A small image denoising model, trained from scratch: 32-pixel images, 6200 steps.
Rows from block 3 of a small image denoising model, named by matrix and row number. Rows with one number belong to one channel. Each number is 200 + 30 x the weight over its row's rms, rounded and kept within 0 to 999. All counts start at 0.
After each channel's rows are labels from the 100 images, of 14848, where the channel reaches its highest value: "patch colour" is the nearest of a few named colours to the mean colour under the peak. Only what is clearly more common there than usual is listed. The data: photos of plants and fungi (iNaturalist). In brackets: how many of the 100, against the usual share in percent.
# convs0: first 3x3 conv (model.enc.1.1.convs.0.weight, 128x128x3x3, each kernel summed), inputs 0-127
# convs1: second 3x3 conv (model.enc.1.1.convs.1.weight, 128x128x3x3, transposed, each kernel summed), outputs 0-127

convs0.60,198,170,196,212,179,167,152,243,185,157,206,182,210,218,220,221,213,200,140,182,233,163,202,194,258,162,191,158,228,208,140,201,183,188,234,207,231,179,191,192,242,182,219,222,200,214,201,208,186,163,198,206,226,193,195,191,174,222,179,266,238,244,204,184,248,221,195,229,199,184,208,211,188,155,262,167,222,181,268,179,186,156,248,183,202,77,187,210,230,198,186,161,174,209,215,183,209,219,169,214,177,203,170,154,197,182,187,172,196,156,186,142,200,213,188,223,280,181,185,239,172,203,238,157,222,181,194,165
convs1.60,231,246,191,222,219,221,251,220,217,178,250,213,155,160,248,159,183,245,202,225,158,229,161,190,202,224,165,149,195,233,148,199,192,181,259,246,244,181,205,175,211,227,242,166,225,228,206,176,152,224,265,196,199,180,223,221,255,205,133,260,200,195,187,218,220,220,237,206,196,186,193,219,178,167,171,194,211,245,174,230,186,222,217,188,228,137,219,182,242,178,196,204,163,240,220,205,206,193,148,226,217,201,161,125,200,230,144,190,145,204,193,182,232,191,227,213,204,191,208,227,215,217,220,246,221,194,215,199
patch colour: purple (29 vs 0.4)

convs0.23,158,176,166,213,128,194,131,161,228,218,181,221,202,153,187,238,190,197,255,192,162,171,209,213,205,193,213,204,194,259,278,237,183,212,203,197,207,194,242,150,254,292,228,217,184,188,195,184,206,191,211,204,235,198,183,193,202,246,158,154,193,137,259,185,215,205,196,213,171,166,197,247,183,211,192,188,183,182,174,231,198,162,227,178,165,240,179,193,192,221,213,151,160,148,223,196,196,196,159,195,201,189,236,219,182,190,187,232,156,266,218,187,226,215,228,190,145,244,201,199,195,161,209,183,185,202,202,241
convs1.23,222,233,195,168,230,160,212,248,300,219,171,218,212,133,208,219,200,185,218,201,238,244,237,197,158,206,158,218,175,169,202,173,195,165,232,238,206,194,255,213,155,240,174,236,256,225,195,233,138,226,165,210,192,208,192,268,191,163,200,166,215,175,196,197,178,196,244,206,223,229,233,208,207,196,196,193,204,176,165,234,224,199,200,210,246,230,200,157,171,221,151,200,246,244,159,191,228,210,227,180,224,199,193,147,227,224,159,226,184,209,208,183,259,185,172,197,215,252,172,233,183,191,175,209,223,158,249,208
patch colour: pink (37 vs 6.6)

convs0.63,200,167,236,209,223,227,207,222,208,158,229,217,219,242,190,210,184,214,240,218,216,209,237,178,216,181,185,230,214,149,238,184,114,196,173,172,204,212,246,216,174,199,236,171,209,219,195,199,218,210,192,160,215,157,216,160,176,235,211,220,182,245,215,204,162,192,205,212,228,214,159,221,223,155,196,194,219,133,188,188,180,176,289,219,210,183,189,166,217,150,171,208,190,160,172,204,199,179,223,226,170,196,188,181,212,208,214,214,280,128,218,220,125,133,175,210,221,154,192,190,118,207,230,216,242,210,216,202
convs1.63,218,180,215,214,233,204,206,204,195,188,156,245,204,203,243,241,198,190,210,222,208,169,249,203,186,204,177,221,213,216,176,219,91,199,220,175,226,188,247,227,113,202,194,199,204,177,170,201,198,179,184,207,268,172,203,192,186,178,215,207,301,227,265,250,156,244,216,276,169,223,203,214,220,209,181,194,147,177,217,182,135,199,220,253,210,187,207,137,179,180,201,176,193,134,174,204,180,204,189,165,204,207,217,231,258,195,215,227,210,156,199,217,221,218,186,214,212,197,212,190,233,177,197,197,196,185,216,191
patch colour: pink (31 vs 6.6); purple (27 vs 0.4)

convs0.105,222,191,201,198,176,196,174,229,214,290,180,190,178,225,185,207,216,198,228,191,206,203,226,218,176,178,203,208,207,219,264,258,161,181,231,207,237,220,234,167,243,231,228,186,211,223,194,209,212,252,200,196,182,203,198,177,196,210,155,244,252,187,204,234,203,192,218,180,201,216,186,212,209,224,196,289,143,185,185,190,181,194,245,294,171,191,172,176,171,190,199,268,207,208,205,212,160,207,254,204,236,236,170,204,228,206,204,219,180,242,213,272,216,186,222,238,179,184,187,229,208,225,286,195,158,161,248,211
convs1.105,179,251,211,170,189,221,289,167,181,226,201,233,172,188,209,209,243,205,217,179,207,228,133,215,197,170,219,174,223,192,178,170,187,141,217,193,203,206,138,164,168,214,191,215,184,180,200,207,214,179,180,180,196,253,216,195,173,192,201,83,205,213,190,191,164,192,226,162,164,186,149,200,220,188,210,135,294,199,207,194,181,160,195,181,230,179,227,197,188,192,179,190,215,212,173,173,214,178,149,204,196,190,183,192,231,202,189,130,190,182,175,178,223,194,196,181,202,247,178,115,160,184,167,204,229,204,191,168
patch colour: pink (30 vs 6.6); purple (28 vs 0.4)

convs0.18,210,246,142,195,228,191,155,211,212,157,202,214,240,227,225,173,159,193,223,226,223,216,179,204,222,145,213,208,199,211,143,208,153,189,186,137,187,192,213,235,183,210,176,132,221,211,172,164,261,158,256,215,231,169,220,191,178,169,212,174,199,224,216,161,211,225,175,192,226,195,228,143,175,234,185,188,150,192,235,258,186,200,178,226,152,251,223,169,172,191,191,119,205,171,228,200,216,199,138,212,148,209,173,200,181,228,214,195,231,218,186,185,222,164,165,247,203,156,169,169,191,221,153,205,197,224,169,220
convs1.18,183,164,181,203,167,204,158,210,185,131,200,254,180,204,233,181,98,163,232,217,214,200,257,209,208,205,251,200,169,269,153,191,156,200,183,190,188,226,159,137,174,201,155,162,210,164,182,212,209,152,245,220,219,192,227,172,217,188,248,215,188,207,230,207,214,214,187,265,218,186,204,151,230,261,209,252,164,182,212,215,217,224,209,206,151,202,214,156,150,223,224,226,176,208,199,200,203,200,173,248,217,201,191,268,200,179,227,157,219,209,177,188,205,202,197,203,168,185,179,183,230,183,222,182,204,197,166,148
patch colour: pink (29 vs 6.6)

convs0.59,221,144,194,197,155,229,184,257,160,211,193,190,180,164,229,227,163,170,234,204,218,150,184,138,217,178,186,180,192,221,221,200,219,220,263,177,210,214,202,186,218,199,177,192,216,221,225,208,218,204,186,185,234,240,146,176,184,157,240,237,187,194,234,182,227,213,202,207,206,204,175,200,165,172,220,227,207,229,191,154,183,200,234,215,212,181,168,173,176,148,218,193,177,234,182,193,258,206,202,179,167,151,220,152,219,205,195,207,235,188,255,151,221,203,221,200,219,224,228,255,102,98,226,221,166,234,242,196
convs1.59,228,215,213,241,217,208,228,158,199,202,197,156,188,231,186,151,188,221,169,163,197,169,244,187,213,282,197,185,229,137,177,179,205,201,224,189,196,204,148,205,230,232,211,235,220,198,227,228,219,222,235,192,183,197,227,158,157,205,216,227,143,223,210,197,207,188,208,135,174,198,212,205,193,224,189,241,211,225,186,212,212,244,182,192,228,182,199,216,276,223,216,201,205,192,179,181,194,235,194,174,191,118,214,208,234,240,243,196,198,215,230,175,249,238,257,234,214,180,180,141,149,232,122,204,190,175,141,250
patch colour: red (30 vs 0.3)

convs0.42,255,202,219,271,167,221,221,199,202,227,223,225,167,233,215,220,194,202,187,198,183,247,205,220,279,237,240,228,203,192,180,255,198,255,167,124,191,161,220,153,171,223,193,160,227,185,229,175,188,182,278,199,269,200,202,175,207,218,198,168,186,228,207,184,151,259,229,260,220,176,179,196,158,195,174,190,190,193,186,214,200,176,184,181,165,157,174,193,208,226,218,189,177,164,196,201,203,160,241,185,144,233,240,186,178,215,190,260,198,216,186,141,206,192,168,209,214,172,238,189,188,143,203,212,217,195,180,223
convs1.42,232,227,241,186,171,237,208,212,235,216,194,160,247,222,154,180,192,168,186,215,233,145,257,156,129,191,194,197,197,143,218,204,219,139,196,193,181,243,242,236,179,215,193,220,196,231,183,195,223,231,151,230,141,157,212,220,203,185,245,199,199,140,175,144,160,172,176,175,162,205,265,231,144,190,234,180,164,187,256,219,215,196,176,208,222,208,193,181,161,163,205,243,208,189,192,185,214,216,180,222,230,190,235,180,145,178,176,165,170,207,253,227,197,236,194,244,229,197,229,207,166,194,200,199,171,234,196,220
patch colour: purple (28 vs 0.4); pink (27 vs 6.6)

convs0.66,204,228,223,179,169,184,234,170,164,205,174,223,210,192,147,196,238,228,225,191,148,189,197,187,168,235,152,164,191,136,275,194,264,160,226,242,182,212,167,230,151,184,171,255,201,197,197,213,227,192,156,169,187,203,176,164,176,178,222,181,192,120,217,236,209,184,238,202,197,244,176,221,187,160,195,192,259,213,219,167,199,182,176,218,238,210,198,222,218,193,222,188,181,180,145,207,162,227,205,237,255,184,203,191,225,178,206,135,218,213,209,207,103,218,190,177,219,227,172,204,204,166,208,150,203,203,236,179
convs1.66,212,201,195,188,179,200,182,236,198,189,228,182,210,162,249,197,211,153,172,234,233,200,209,246,226,188,176,228,160,249,235,207,145,202,185,167,224,250,233,212,201,162,219,163,262,175,176,246,230,221,225,185,187,217,196,186,142,188,217,170,252,222,198,193,197,120,219,213,217,182,193,169,243,254,204,170,200,180,286,228,208,240,194,214,164,193,182,167,174,247,141,184,208,189,153,198,249,239,224,200,182,177,175,219,197,209,228,193,142,195,186,230,209,164,234,198,150,152,217,206,177,171,163,210,249,176,172,219
patch colour: yellow (54 vs 2)

convs0.109,288,214,232,245,220,194,236,206,193,206,249,199,196,244,175,189,191,221,202,201,183,231,247,237,322,227,227,261,202,186,174,289,198,244,186,179,199,204,198,161,215,204,185,179,202,169,215,184,201,180,291,189,256,218,223,171,216,184,169,183,225,173,201,197,190,235,221,263,222,168,202,195,183,208,224,203,192,209,187,184,198,192,182,230,191,175,179,206,198,191,176,179,182,199,186,227,220,189,274,147,204,247,217,212,177,225,202,293,189,211,211,195,224,207,204,199,195,167,222,218,189,196,173,224,206,211,216,207
convs1.109,193,224,236,189,157,279,184,179,134,176,183,185,192,210,178,157,237,138,138,241,146,164,209,132,182,201,209,159,193,232,209,207,210,174,193,219,200,224,232,214,215,194,201,203,188,225,225,212,201,183,176,195,178,191,120,198,233,206,206,189,170,206,206,171,201,153,212,186,232,211,228,229,160,229,262,191,183,206,234,216,233,269,193,209,214,218,207,192,224,180,227,266,162,228,203,174,218,253,183,223,193,157,248,246,186,181,165,161,161,194,243,233,162,229,193,230,196,209,219,155,165,180,204,235,235,210,182,215
patch colour: pink (26 vs 6.6)

convs0.8,224,208,224,206,239,206,212,205,200,201,244,229,177,230,224,146,162,236,182,197,188,189,205,210,219,185,208,229,232,159,118,204,198,121,197,228,206,185,172,195,204,209,197,254,238,225,210,174,201,175,206,165,235,191,216,214,169,186,183,217,178,175,170,168,222,220,152,217,207,210,158,158,239,199,200,133,208,183,197,241,186,217,191,136,165,179,195,212,169,212,188,106,222,242,176,172,197,150,223,212,199,235,209,170,199,242,196,210,159,201,223,239,170,154,165,244,190,206,249,188,216,250,265,220,191,141,205,240
convs1.8,185,231,256,196,153,187,200,153,194,178,164,178,186,235,191,150,134,249,147,226,157,203,207,201,187,238,219,197,186,165,179,196,216,175,242,220,182,215,238,168,238,214,193,213,214,211,202,190,181,183,212,258,195,234,213,223,177,214,199,236,241,258,194,178,131,192,139,171,171,135,185,211,164,216,271,241,209,196,191,195,196,198,244,176,225,236,244,182,207,227,219,193,192,176,199,157,186,183,190,165,190,244,226,234,214,130,219,164,183,190,190,182,229,190,199,257,182,238,188,194,181,189,249,163,164,224,227,153
patch colour: purple (26 vs 0.4)

convs0.3,219,151,209,236,159,228,235,195,215,232,195,220,183,193,220,223,202,183,185,201,222,228,245,229,218,221,239,212,171,209,181,211,170,209,156,164,208,148,223,229,166,229,187,203,230,173,250,183,207,175,221,213,259,175,203,162,195,194,220,206,221,205,196,161,157,259,217,243,209,191,226,266,167,187,185,169,157,184,187,231,192,148,254,240,164,178,141,229,303,200,191,158,203,196,192,201,154,167,232,176,165,236,231,144,178,169,193,234,221,164,213,157,181,177,225,199,224,151,196,197,172,163,171,219,227,205,188,175
convs1.3,159,131,159,155,199,232,229,208,139,161,205,199,169,208,193,199,251,159,228,183,164,207,192,171,208,167,237,216,207,205,208,212,207,183,223,179,199,182,201,215,180,193,167,190,148,222,195,162,191,114,193,177,214,218,173,192,214,201,204,177,145,178,160,217,106,131,208,188,190,234,180,206,191,169,236,215,222,178,257,221,219,188,174,239,234,250,153,207,229,152,193,221,196,193,201,177,248,201,209,239,222,197,191,208,180,195,132,196,214,203,193,207,150,166,141,208,249,193,235,169,207,243,241,219,211,222,197,221
patch colour: purple (29 vs 0.4)

convs0.97,207,200,177,167,165,205,159,252,194,161,192,181,219,186,197,222,214,199,193,195,205,196,193,186,212,200,191,226,234,257,239,212,130,197,210,145,264,158,173,199,234,196,218,200,220,195,217,222,222,156,203,207,220,167,196,142,187,261,184,157,210,181,175,222,191,228,194,209,249,167,216,236,232,145,236,220,187,133,271,181,138,172,218,254,194,237,217,199,189,206,223,175,193,189,222,179,188,210,168,185,214,175,188,157,222,164,197,248,150,202,146,204,177,154,206,184,168,187,227,164,167,263,187,128,194,185,174,199
convs1.97,210,204,180,178,174,212,236,244,209,172,227,258,218,151,215,185,179,194,224,218,180,203,223,200,193,134,230,195,190,227,182,203,167,187,238,171,174,194,224,174,204,203,222,207,189,220,175,229,245,191,171,203,184,222,194,282,229,208,211,155,222,286,162,185,197,214,203,194,194,177,186,249,153,146,224,191,247,202,155,206,188,200,233,216,205,276,190,189,157,188,181,261,246,218,182,243,190,190,177,212,231,232,207,207,179,195,187,222,139,173,189,180,213,149,178,190,193,223,212,232,269,153,164,204,229,238,276,203
patch colour: pink (27 vs 6.6)

convs0.40,247,200,219,241,188,223,257,193,193,190,225,209,177,215,218,213,212,220,179,200,203,189,236,248,263,221,245,236,201,202,218,236,188,242,205,110,213,161,184,179,180,161,192,182,208,201,173,225,202,200,256,177,235,201,194,174,223,188,179,156,202,191,206,196,159,257,242,225,234,165,180,189,169,200,204,123,174,205,209,187,172,195,218,233,184,146,155,214,244,239,176,150,185,196,182,202,160,160,244,212,146,230,209,190,181,264,221,242,188,163,240,182,168,147,188,232,238,151,257,222,203,199,221,194,218,202,183,209
convs1.40,172,173,188,245,247,253,168,190,224,186,225,252,144,209,208,230,208,169,174,178,195,133,242,198,252,166,176,182,202,186,217,189,247,156,255,168,240,175,260,254,165,208,189,220,193,245,176,199,226,229,145,162,211,209,167,247,194,194,237,235,213,169,201,181,250,134,200,202,211,205,239,212,190,211,246,175,183,206,183,216,229,204,234,229,221,157,147,216,197,205,239,238,171,123,199,252,220,224,189,201,157,214,205,164,207,202,178,210,211,200,237,234,186,206,171,187,232,175,213,184,162,184,197,214,231,188,177,229
patch colour: purple (27 vs 0.4)

convs0.74,211,170,213,209,199,182,228,198,172,199,217,182,201,170,245,218,182,233,189,241,222,188,228,228,190,174,200,219,217,222,156,216,137,173,175,200,189,214,183,275,170,204,201,164,268,239,268,158,227,143,198,180,208,180,170,183,224,196,209,205,171,201,168,248,180,220,202,257,128,193,245,196,228,164,174,189,216,172,223,228,226,157,159,233,212,150,232,174,210,213,174,152,212,211,218,205,219,189,159,170,187,191,152,239,159,238,246,268,195,148,172,202,227,226,177,190,231,172,214,181,170,239,215,197,213,166,235,162
convs1.74,231,237,153,205,187,170,198,222,180,236,213,160,197,175,194,194,197,177,172,180,163,182,178,146,170,124,191,172,173,186,247,218,169,265,176,203,237,175,167,207,174,157,193,185,220,196,198,216,235,174,215,179,249,177,179,179,241,151,218,225,189,173,162,245,206,169,193,191,171,188,209,207,197,146,194,185,168,155,166,175,182,151,227,156,222,132,193,181,252,192,197,249,149,200,215,222,177,176,236,255,221,196,171,160,181,184,193,200,157,169,154,219,183,159,239,199,175,213,193,208,226,188,255,241,191,268,204,206
patch colour: green (29 vs 8.1)