A small image denoising model, trained from scratch: 4.51M parameters.
Rows from block 7, named by matrix and row number. Rows with one number belong to one channel. Each number is 128 + 32 x the weight over its row's rms, rounded and kept within 0 to 255. All counts start at 0. Numbers have three digits each. After the name is the row's rms in percent of the matrix's.
# convs0: first 3x3 conv (model.decb.0.1.convs.0.weight, 128x128x3x3), inputs 80-89, a 3x3 kernel for each
# convs1: second 3x3 conv (model.decb.0.1.convs.1.weight, 128x128x3x3, transposed), outputs 80-89, a 3x3 kernel for each
convs0.40 092:170114133089135130145125146109058172085120113143167107040080113137070107209214077121119078139145102193090109130112141118077132115174059122187135139103126176166102110158115138140093118139089097129078155127079189142107138103103186096101146164130089100125158135120152184079
convs0.41 096:089107124077067118125134141171149182116127144145121155128142086067110144135100168118100088032111146156177130131160127115121123125150076160134136123151122106115100151189161158117128124121121074129140138080139072111122072121132101127098115076080114103105072147144063124107
convs0.42 096:102152120120139118141184103101096125122139115134115143137102098178177104128168179173127099136156155067134160144155175108111133101135127138185105117095137167156203157161120129096133091116116087140099189135110137143116041076110088132164183158121182127127123128106090139226
convs0.43 116:179191153113082133123116133099108124134135148156149151121115111166096117183128110109127145107145153133139114130192179153144162140060063098133122126140155128154124048029124095112169146161108156147158150096145118106163072104133109023086117106134097114108127071110171139106
convs0.44 086:140197115145070098137130158111080193111127133102134142107145107076122235157159173170117107103096050074120111134115122139119095102150163103140103180135159147148109131117091201157139065125094127164114106117144133097087118110116108133117191153110116122111171124108141112144
convs0.45 098:145135127112114150156160132141091093130170157108175128169139116054109162173139143098128127159099134159090143158124164129082103141162123109097125148143133124112116108159100135203152100097115103112178153107139106140122153146144131121121074124128121136091088116158144111129
convs0.46 106:088115147120127126142101141131134081099153080057081119168139158171111110128094101088129165134152158138104090097119149118162133103121105195160155187184138126117125110139096116156160148130163133067056146121078159195083156129125131146113138141153098089050071103121138102165
convs0.47 090:097146141109139160141156133207109133073121142146206121138146095143067132142108112105140098119197112151171176221153103138133122070166123115151128124137155144097132150150085153139080081130126101163188055138125086089084135070139183129159189248118158116097146100101108064114
convs0.48 127:131093131067106150106120162173106110157114098092106133107107133131173133097149152112088133172163113124126100075114191110090206162175129141102099120102142161141129150188077182172000121127090155126134169120114154116131110108140123141103112063099128079094134007104070066082
convs0.49 080:110141129138100165160127190118099097185141092145127136105090060150128154090110123089133173110123071117142090072125093133140092190148075113137096120157114162176189132135170163153156141138075197147145120123129056058102105156109045126167100132165125107081144144122091215144
convs0.50 131:144119146116107118128144139127126102153133129109130111155134106170166079156169149144112098147138134141144161141125119128116111135122131156165140162207132128120133112130118142192132119147111101175175133104119127131079172143149122160111088191142106162181162070133154143118
convs0.51 097:144117113090094104117081093095132128169172149207233179140107070098078149089139137118118131114118122151143095191209169165106129153117132126106129140136170138163174112136121121171162164173118094124090090097148130193189138129122091127099127100101074033106118097125127136144
convs0.52 088:190117108133179067120150133153069108148132109164112120115116122149054145133142059151128124132084146124112155113162136101120152104113117145183178060100108116102112106104134189142086108129112133139189110163155101128116182124154160107092075145114069049114122117123138133095
convs0.53 090:151155166106127115150100119106131122112169121116162122189172158163137116147205155146160132094122174137078131090140096153114186112083110101092075122148084098120116191162181111125126133164094112145045126183121128137128108148123067127124144186181132140166105137144162154198
convs0.54 079:114180123192196155116143131100094067125148144071124166086055163148149182125140147124125117132168122070093092093111102162150107112100131146088122104144093117182086113153103074168078086153068094108104099157127154100071102111151157157131153142098142101096129086049118111131
convs0.55 118:167122118162131131114126136094085130129134132084158163149130157155122119098154157137123150125114147142106155135134182131135121169127113142160150132128140091156135108103153095157157133125124141179182105106140096121138141156140157162120139115111110117133099130091143132102
convs0.56 141:137110097151087046123159121133101129167143146118107116135093155116061126128127131130121115112088118125130154119145087138195072128118135141186143121129126114120127102122066035119149096123135157136128191127129162109112124021105110088149128160137136127145152063102142118150
convs0.57 130:116135133158189083135151084108137100107173150154144123116168116095162095135099133128104098165094108148122110124134105073095154172178130134118129114125139133175104146192154174242163168216202144104135127126153123140127149136181102083134108131139143133090109112154154159140
convs0.58 087:168126158110156138146109114057085149148155178176179142117074126156144128120144140146130151112116142140141098074102159080098179193117130137122198137153129116125131044032056131144149136087129089113098073125098115181127105194171114158132086132155195111149144100060097106114
convs0.59 116:145141170130164128114111104133127073124140153143139155139126122183110065163141112137133103133143121140122101133155152164134083092141150090152180096170154155135107139183128097192181212225195146102095172132096182154131238144139129174092004084115079151136118116084131102136
convs0.60 075:119084129126102100201129133150157176119111208136105144100150140108126101162152102066154133155177157073073094113159121120149133121109171121137125158181114158128093159145211096137125104107080145110103134150102121130092091097105114136138172191135139112162115149122119134121
convs0.61 075:095140149092155117112121136129118147110124136190128166127121154077093150156146125106111124136126154112107151157156107105189143151147108125094130124139147128140092169162137148103138117135145074146189131089107115070092145212109089162071144137110098090090150050120138113142
convs0.62 120:136156127147110079172163159085083102126093077112105100118196119142059125155107143160147075194144075110079126145146085166178121157147115135176149128202158149134131073130087080177110069102126124092075158123105102108128161090122149040092098189216137180167132140162074134157
convs0.63 085:130126136141192115137186122126082067162091107140155102152202162087076127159120157162188127122094146122080156151158120131200130093147113145085099113117155149159125146138066136138051112099056142131160059092140118056131106089231115103109110118118173153166093119091124179165
convs0.64 096:145141130131113108145188146103112081105132136139079154137132126165156167167159196142102106142155122170118125138127114081098173099133127125196116128147158195159141148116131119184182178110125125053092160073136183129196125113126133138074134110108083078089120045058099141123
convs0.65 086:147096101144133111079140102132137139133137132083114111192143071157127139143153162213148111151089197152070118133124148126143154073139192175134133155133125093155108125115128125120136058067136153183206126146106106109118099182141082154097100159107175145151115121176097063177
convs0.66 100:120148188150130123141139102135117186110110095108133062119135101102140182165172153133142139118135114074099120140162114086141109162142103173152122156173138123125149181123160139127188120119169080113101082153109099168208102036129147078154171080104072120136015099133098150113
convs0.67 071:129133092119139119060127163079147164098145094104152111132109125132162132126107151146149118177110098161091117119152089089132167118089121106127172109116081088186141097183086131126079110119150143150126143161147114114084104152155107172122191149149162099178123097172114115151
convs0.68 092:099103117157138126114164139120162112133112107130156164105068105153068061097147094091066093107107145170203149124130095101050085145144143177120123142094153107105148125126167177124097151108160156115098150115124118119141179077152168109107140170106159149154172111143063078160
convs0.69 085:122092156165125155178118132190137040211137097205167097090078129100102113135203129124122105105092111105152148114144091124080053147142111127150050129157134175153116126095122186110178216139142113092122135114074188165133134162173091089123127133100109110122108136097119115127
convs0.70 113:137153150095106102175117117096077106152202127133179138100093090093121122154155100105127131146118138116056096092091117109153101159201136141148138172195137129134137169167136144155110077112136122145135150095169151146171143127126147131108156181157144157139115086121099092147
convs0.71 087:120079138092148178073143153125140085089168121116114077174157168170048057214151164108136192152095114156146120143100148101226173082092122120140098107186138091129113140112111100117060084164108116163208141062188150098132087127192092158184108097093123140135125070155089134171
convs0.72 075:160133148109197093159179104125089129112129120163124076096147177111078087137111098127126141185131135170130156101113124144119044143129079151152153162135142112175141110061080150123071094147077158138092109068130077098137134098141164178126151117131141132127106152121074074163
convs0.73 097:128151140117127130087097174103083047119071090116126148117128104106151121141156149127097096091110167175115119159164125163126101151152113132135155154203143147108144097073086121094131101140106108132152134102121129120151105089056120148145150165122107107089121107134144105101
convs0.74 094:089134115134087141093116156226125083137153146150130135159127102118144120108110163133077107143105127148113090130178190070165188053103215138116155101126167129181110166169067190152106165088134121130178073117107139130123196153134131159156106075176131138143093088165117100123
convs1.40 100:132133191146075165121156079119098062133159117129160117132055128129163102157159187139146150134077079219203141096094207082139163120128120133196085136145153107096124116093142149086102116122160151103143151110103147126128126140100189109074175184108154150186101094134160101134
convs1.41 103:097096110128130110151174125109219114132117153087098076055102180059150188138106164151167160183141145135154187168111130160128086144103122113110117096146172080120060114105068114117099060136079159156083124179100123102160105165143159137141132188126080085120092088172130099138
convs1.42 094:108119090091165112161104108100124092080111168184126147098181105096051074159089148129121104110179185151126143142149127179153100195151153080141146074135080146140141133143140144104098102110040112173109173164078138160187116050104128135152170164118078132178092186134107098077
convs1.43 109:147181185156161150127072105065067129114139127144134074081090124128162139178176207119121133130157117125121127148205157108126139112076096148119113141124185118077116153053141127090116082156140170218142135148123122126102086060073132089127104204160124164120155128141125134092
convs1.44 085:128128122131084191174135134116106127082086141069195131154121078085122157132080141129147106104162154123126092201171125130156076146151064099100115066135098139167138104126132107127152131162143192118130134136167096127112096154112177104158125123157148100139171122141135154164
convs1.45 098:200157130140165138138109082156080133132143085124134099172107130109121155118138103130099136104093121054106173123199186118159140114119111118117094131140154099062089104068141125107141140157115076061129114133113108066128122172158168119047072080133133156150068082128090078119
convs1.46 101:143144122118112077053099148121188169128154123056101095156169128134102087092099132118139154125134157113177148142124184181155132061104071087152127165119133094090140159158166126137163125176121143094125129140169086223169123094127161106065130114150101137081106113067132114124
convs1.47 088:108138148074135158120129100055096111115101151132142133134124101116139149108147116115177121103144142121134145092133211139131154091121122195123144105125111129188142132133125093183187123074086172112181107140139160131106150122171089042124150093107172076131171172043116167118
convs1.48 128:075144135084118204101134150197134135175097092145166085153152120186143118139106137169093133183153171169179138119151186109142164102138189123149170144169120153119169147087131199126052133150145130097148171139151125153161194135142192171110167159118114149143122133099170142086
convs1.49 081:104094137075108128123152117166152127132099075151111119160168162144151117157112155186149172185086118146107210136078116172160130123183116062087103144101137138158186078119139130108128142154143136170154160129104121078102087165155154140123123113149078108141150064145125134069
convs1.50 119:120078122136117105153111077120142124115134163149121143157065109116147134106185086161152115132144123184169136144175150139107129091049127148184140145184120114172149158138152093152154113155134157139131121147137100139152229175180131171137153150093119092107139128124114153149
convs1.51 092:116126111119102067092105146139131060178151098168139146139133132107155099124150187064075111094090092128132135135155129135148101141109116122121150153170176135181177146097153160128157121154158131133148112131102180159199165135122115103158101108066163133174135133123076130115
convs1.52 089:133143115160104127107143151149093094171121107114148137117106151160090143133117101125129111109128098181096152141132133074142109151132107150121142137159132080136156126180098124118108157166199119142100115160130146048144050138170193170186120113150142145154122109187120121192
convs1.53 107:133098049131104128106141087141110100159100185152132171116109145056130097109130105112124113119175152118088078146112145120164082115133139101152147119091096113156185149095158128105162092132108142100138122090066204125212102117134131136125166149187125155136151182152087158048
convs1.54 088:076124121146153092102168145132102085143153107203127149137162163094116150081097130117098103174157116137083123058116133127101047155148173123138121137114139154191122129161084105146141168137034129094109135074086119127151116122116135139132139129156088075149125157134143132110
convs1.55 114:097071160098127133160147103096078133133141113128197112133172181177165131153086137180197120117119093091086119141150138157122137075154157119138127119149113181155121143108084116119140139102182162168131081166142083129088132133116123108089162130081121154121153188157138102126
convs1.56 139:096088112046146115065136090118124147113147123153135076141095169161151062084142157112167109131122133138128197110123145146105117176154107122129092129203135110131093092136171106146155177096142091181109082146115085090085113110080092180124151125178135136114112150116165156150
convs1.57 128:149125110155091118111128112159110093097123168127161127076127114178093126185124157119082109124123115158195114179135110114153149103125124119087131127113123077105095149091143083106130144170106163117138131165177066095066122075134138205112139152132115128109106143105156122105
convs1.58 084:132102136124132149102086112088097074116112131165217160128139177127132140168110112145156108147101078117141096165109119127139110112127138113084136146171116090155167128143159135177113121105143170120135152087123101159127134091110150139126153160090091121183139166127110139125
convs1.59 118:102126124135167154151132082119129139168138079135111084154191143084166151107084128140146131155154088068078084134113150145127093147179190157141132129124147122088119090120152093178140148140096083120105120059094159215158124167179099107093091078101126125119073157125073106141
convs1.60 086:155078128190129153099173147097182151120137117114090145173106094116173156112128166138157179150165108127119077139133100100126120169127133129103143115165100113129133092108155122147172079120120140120148153143104168071102100123072111111136156161156156129163110164085144159187
convs1.61 078:108129156093123166106139135150126085164157106110145115136118132094113139136151156129111154133137100123138181163120106138110140166097042189151090104096097144103122138136159134128126110073058163136074109105164094145139133154136100134170096142140155123159132079136113129161
convs1.62 116:178198091092110149141135126131133125177109024113137129115171108059115200125087146100158177149126070163082099131074113091138125141118123107129081130172153163144190077143083136170132111113131118123091144115058151141122110128155161076130106132137101179091087136097093021169
convs1.63 089:105133135125144140170092108101163163149186118154168137126082116226137114132110102144179154094137170099091119110083119093163149111157098141098123127162155123122085152127121133175149157093081111141071130126183076112136076132132081131135132101176109131134128112122119089111
convs1.64 101:138097116179090115218179103123158140105199164131164159184064125204165150138156197094037126094130077161161149141193162115157209106097134194164122142154177108095118146173158093120105128069097127118153103072132116110120098161155151164141081177166160082135124094114141114098
convs1.65 090:132151104169143109177112125187167171155161131092112099072106100103115093107105120186146185149125107093068114079095173195095087157181061159180087160138108150079087088147134141126133101065104178165164113100172072078108107147142160125168113123218088135101111141110172050136
convs1.66 095:134126103133142096181132135128155107101150166109114136083140117092127163158155111120152148149108114125150120119129132134134125146091099109096105095144134177151103149097126138079130144119183111156122118101142107135115169130092179155067149178132184109123099161179117182206
convs1.67 078:125106112177089069175160143124120100183124144134159090092072105128187190110080162171154112086165121114145098115150202123104139119106136113084151153150163084111092122134116167159142149179107099177126123115101130153108134153131176136127144184121177101127192110116125130110
convs1.68 089:131152163110097156163144143078151144126138149131096152137125086155115051153100109124114146111096090121193201149073097150182173132141153085063095107125092179170077119091102104066162120092102077086146109166100130132148149112091173093104181143051142133169137161217154135132
convs1.69 091:110127100087149116138143119128087108154144125214174102138107092130117146136122158104154152177075115137083086107084088129147159112159108088115121139154167138078152068205159099145164121138159163119140139121090162152168191118111164141115108090101134157137097152122087134073
convs1.70 113:161170185103114138104080085117124071155076117168175127132129157108136126118133143156156123072147179119101132081112099119116153135183126125078144157117138132166118153127115106103173147139124105154121096105137136077077124090086098157125157160179125115133139152113155143152
convs1.71 091:060078142089134148121124129131114180100163150127110131107144124171068141140081124134102137083154093118111127082144112115141191081170104167126181140111212132130163185145156109137154162151132151204123099149187129084148161148157108131224093108123139146123109125091173170089
convs1.72 079:107136063119133092124101083199194089149089117132151153108126154085140106133145109139163057118135156078093140082064117148103112148145063150117153131124133147138107182183154204185140190138071128125141114125169122095095159174164103118113180135107124109122107163132134123124
convs1.73 094:069138163112102129098126131065108094135107117172141119110137104121110164136183126188152096117123142129091135110129144125133162117130140141112182122075139134182148159153112176147134097162153138195179133163145104088106144180170103126224131079133147111127133145134097182170
convs1.74 090:105138146104111155154138105138112176109173191089146105166146151192154140154136110117089121146117117150185101113112175104145177097108129088134148129192132110118144118069092145144138158138134160138109085141205100115131101080180133124102102140118147170120107143101130062095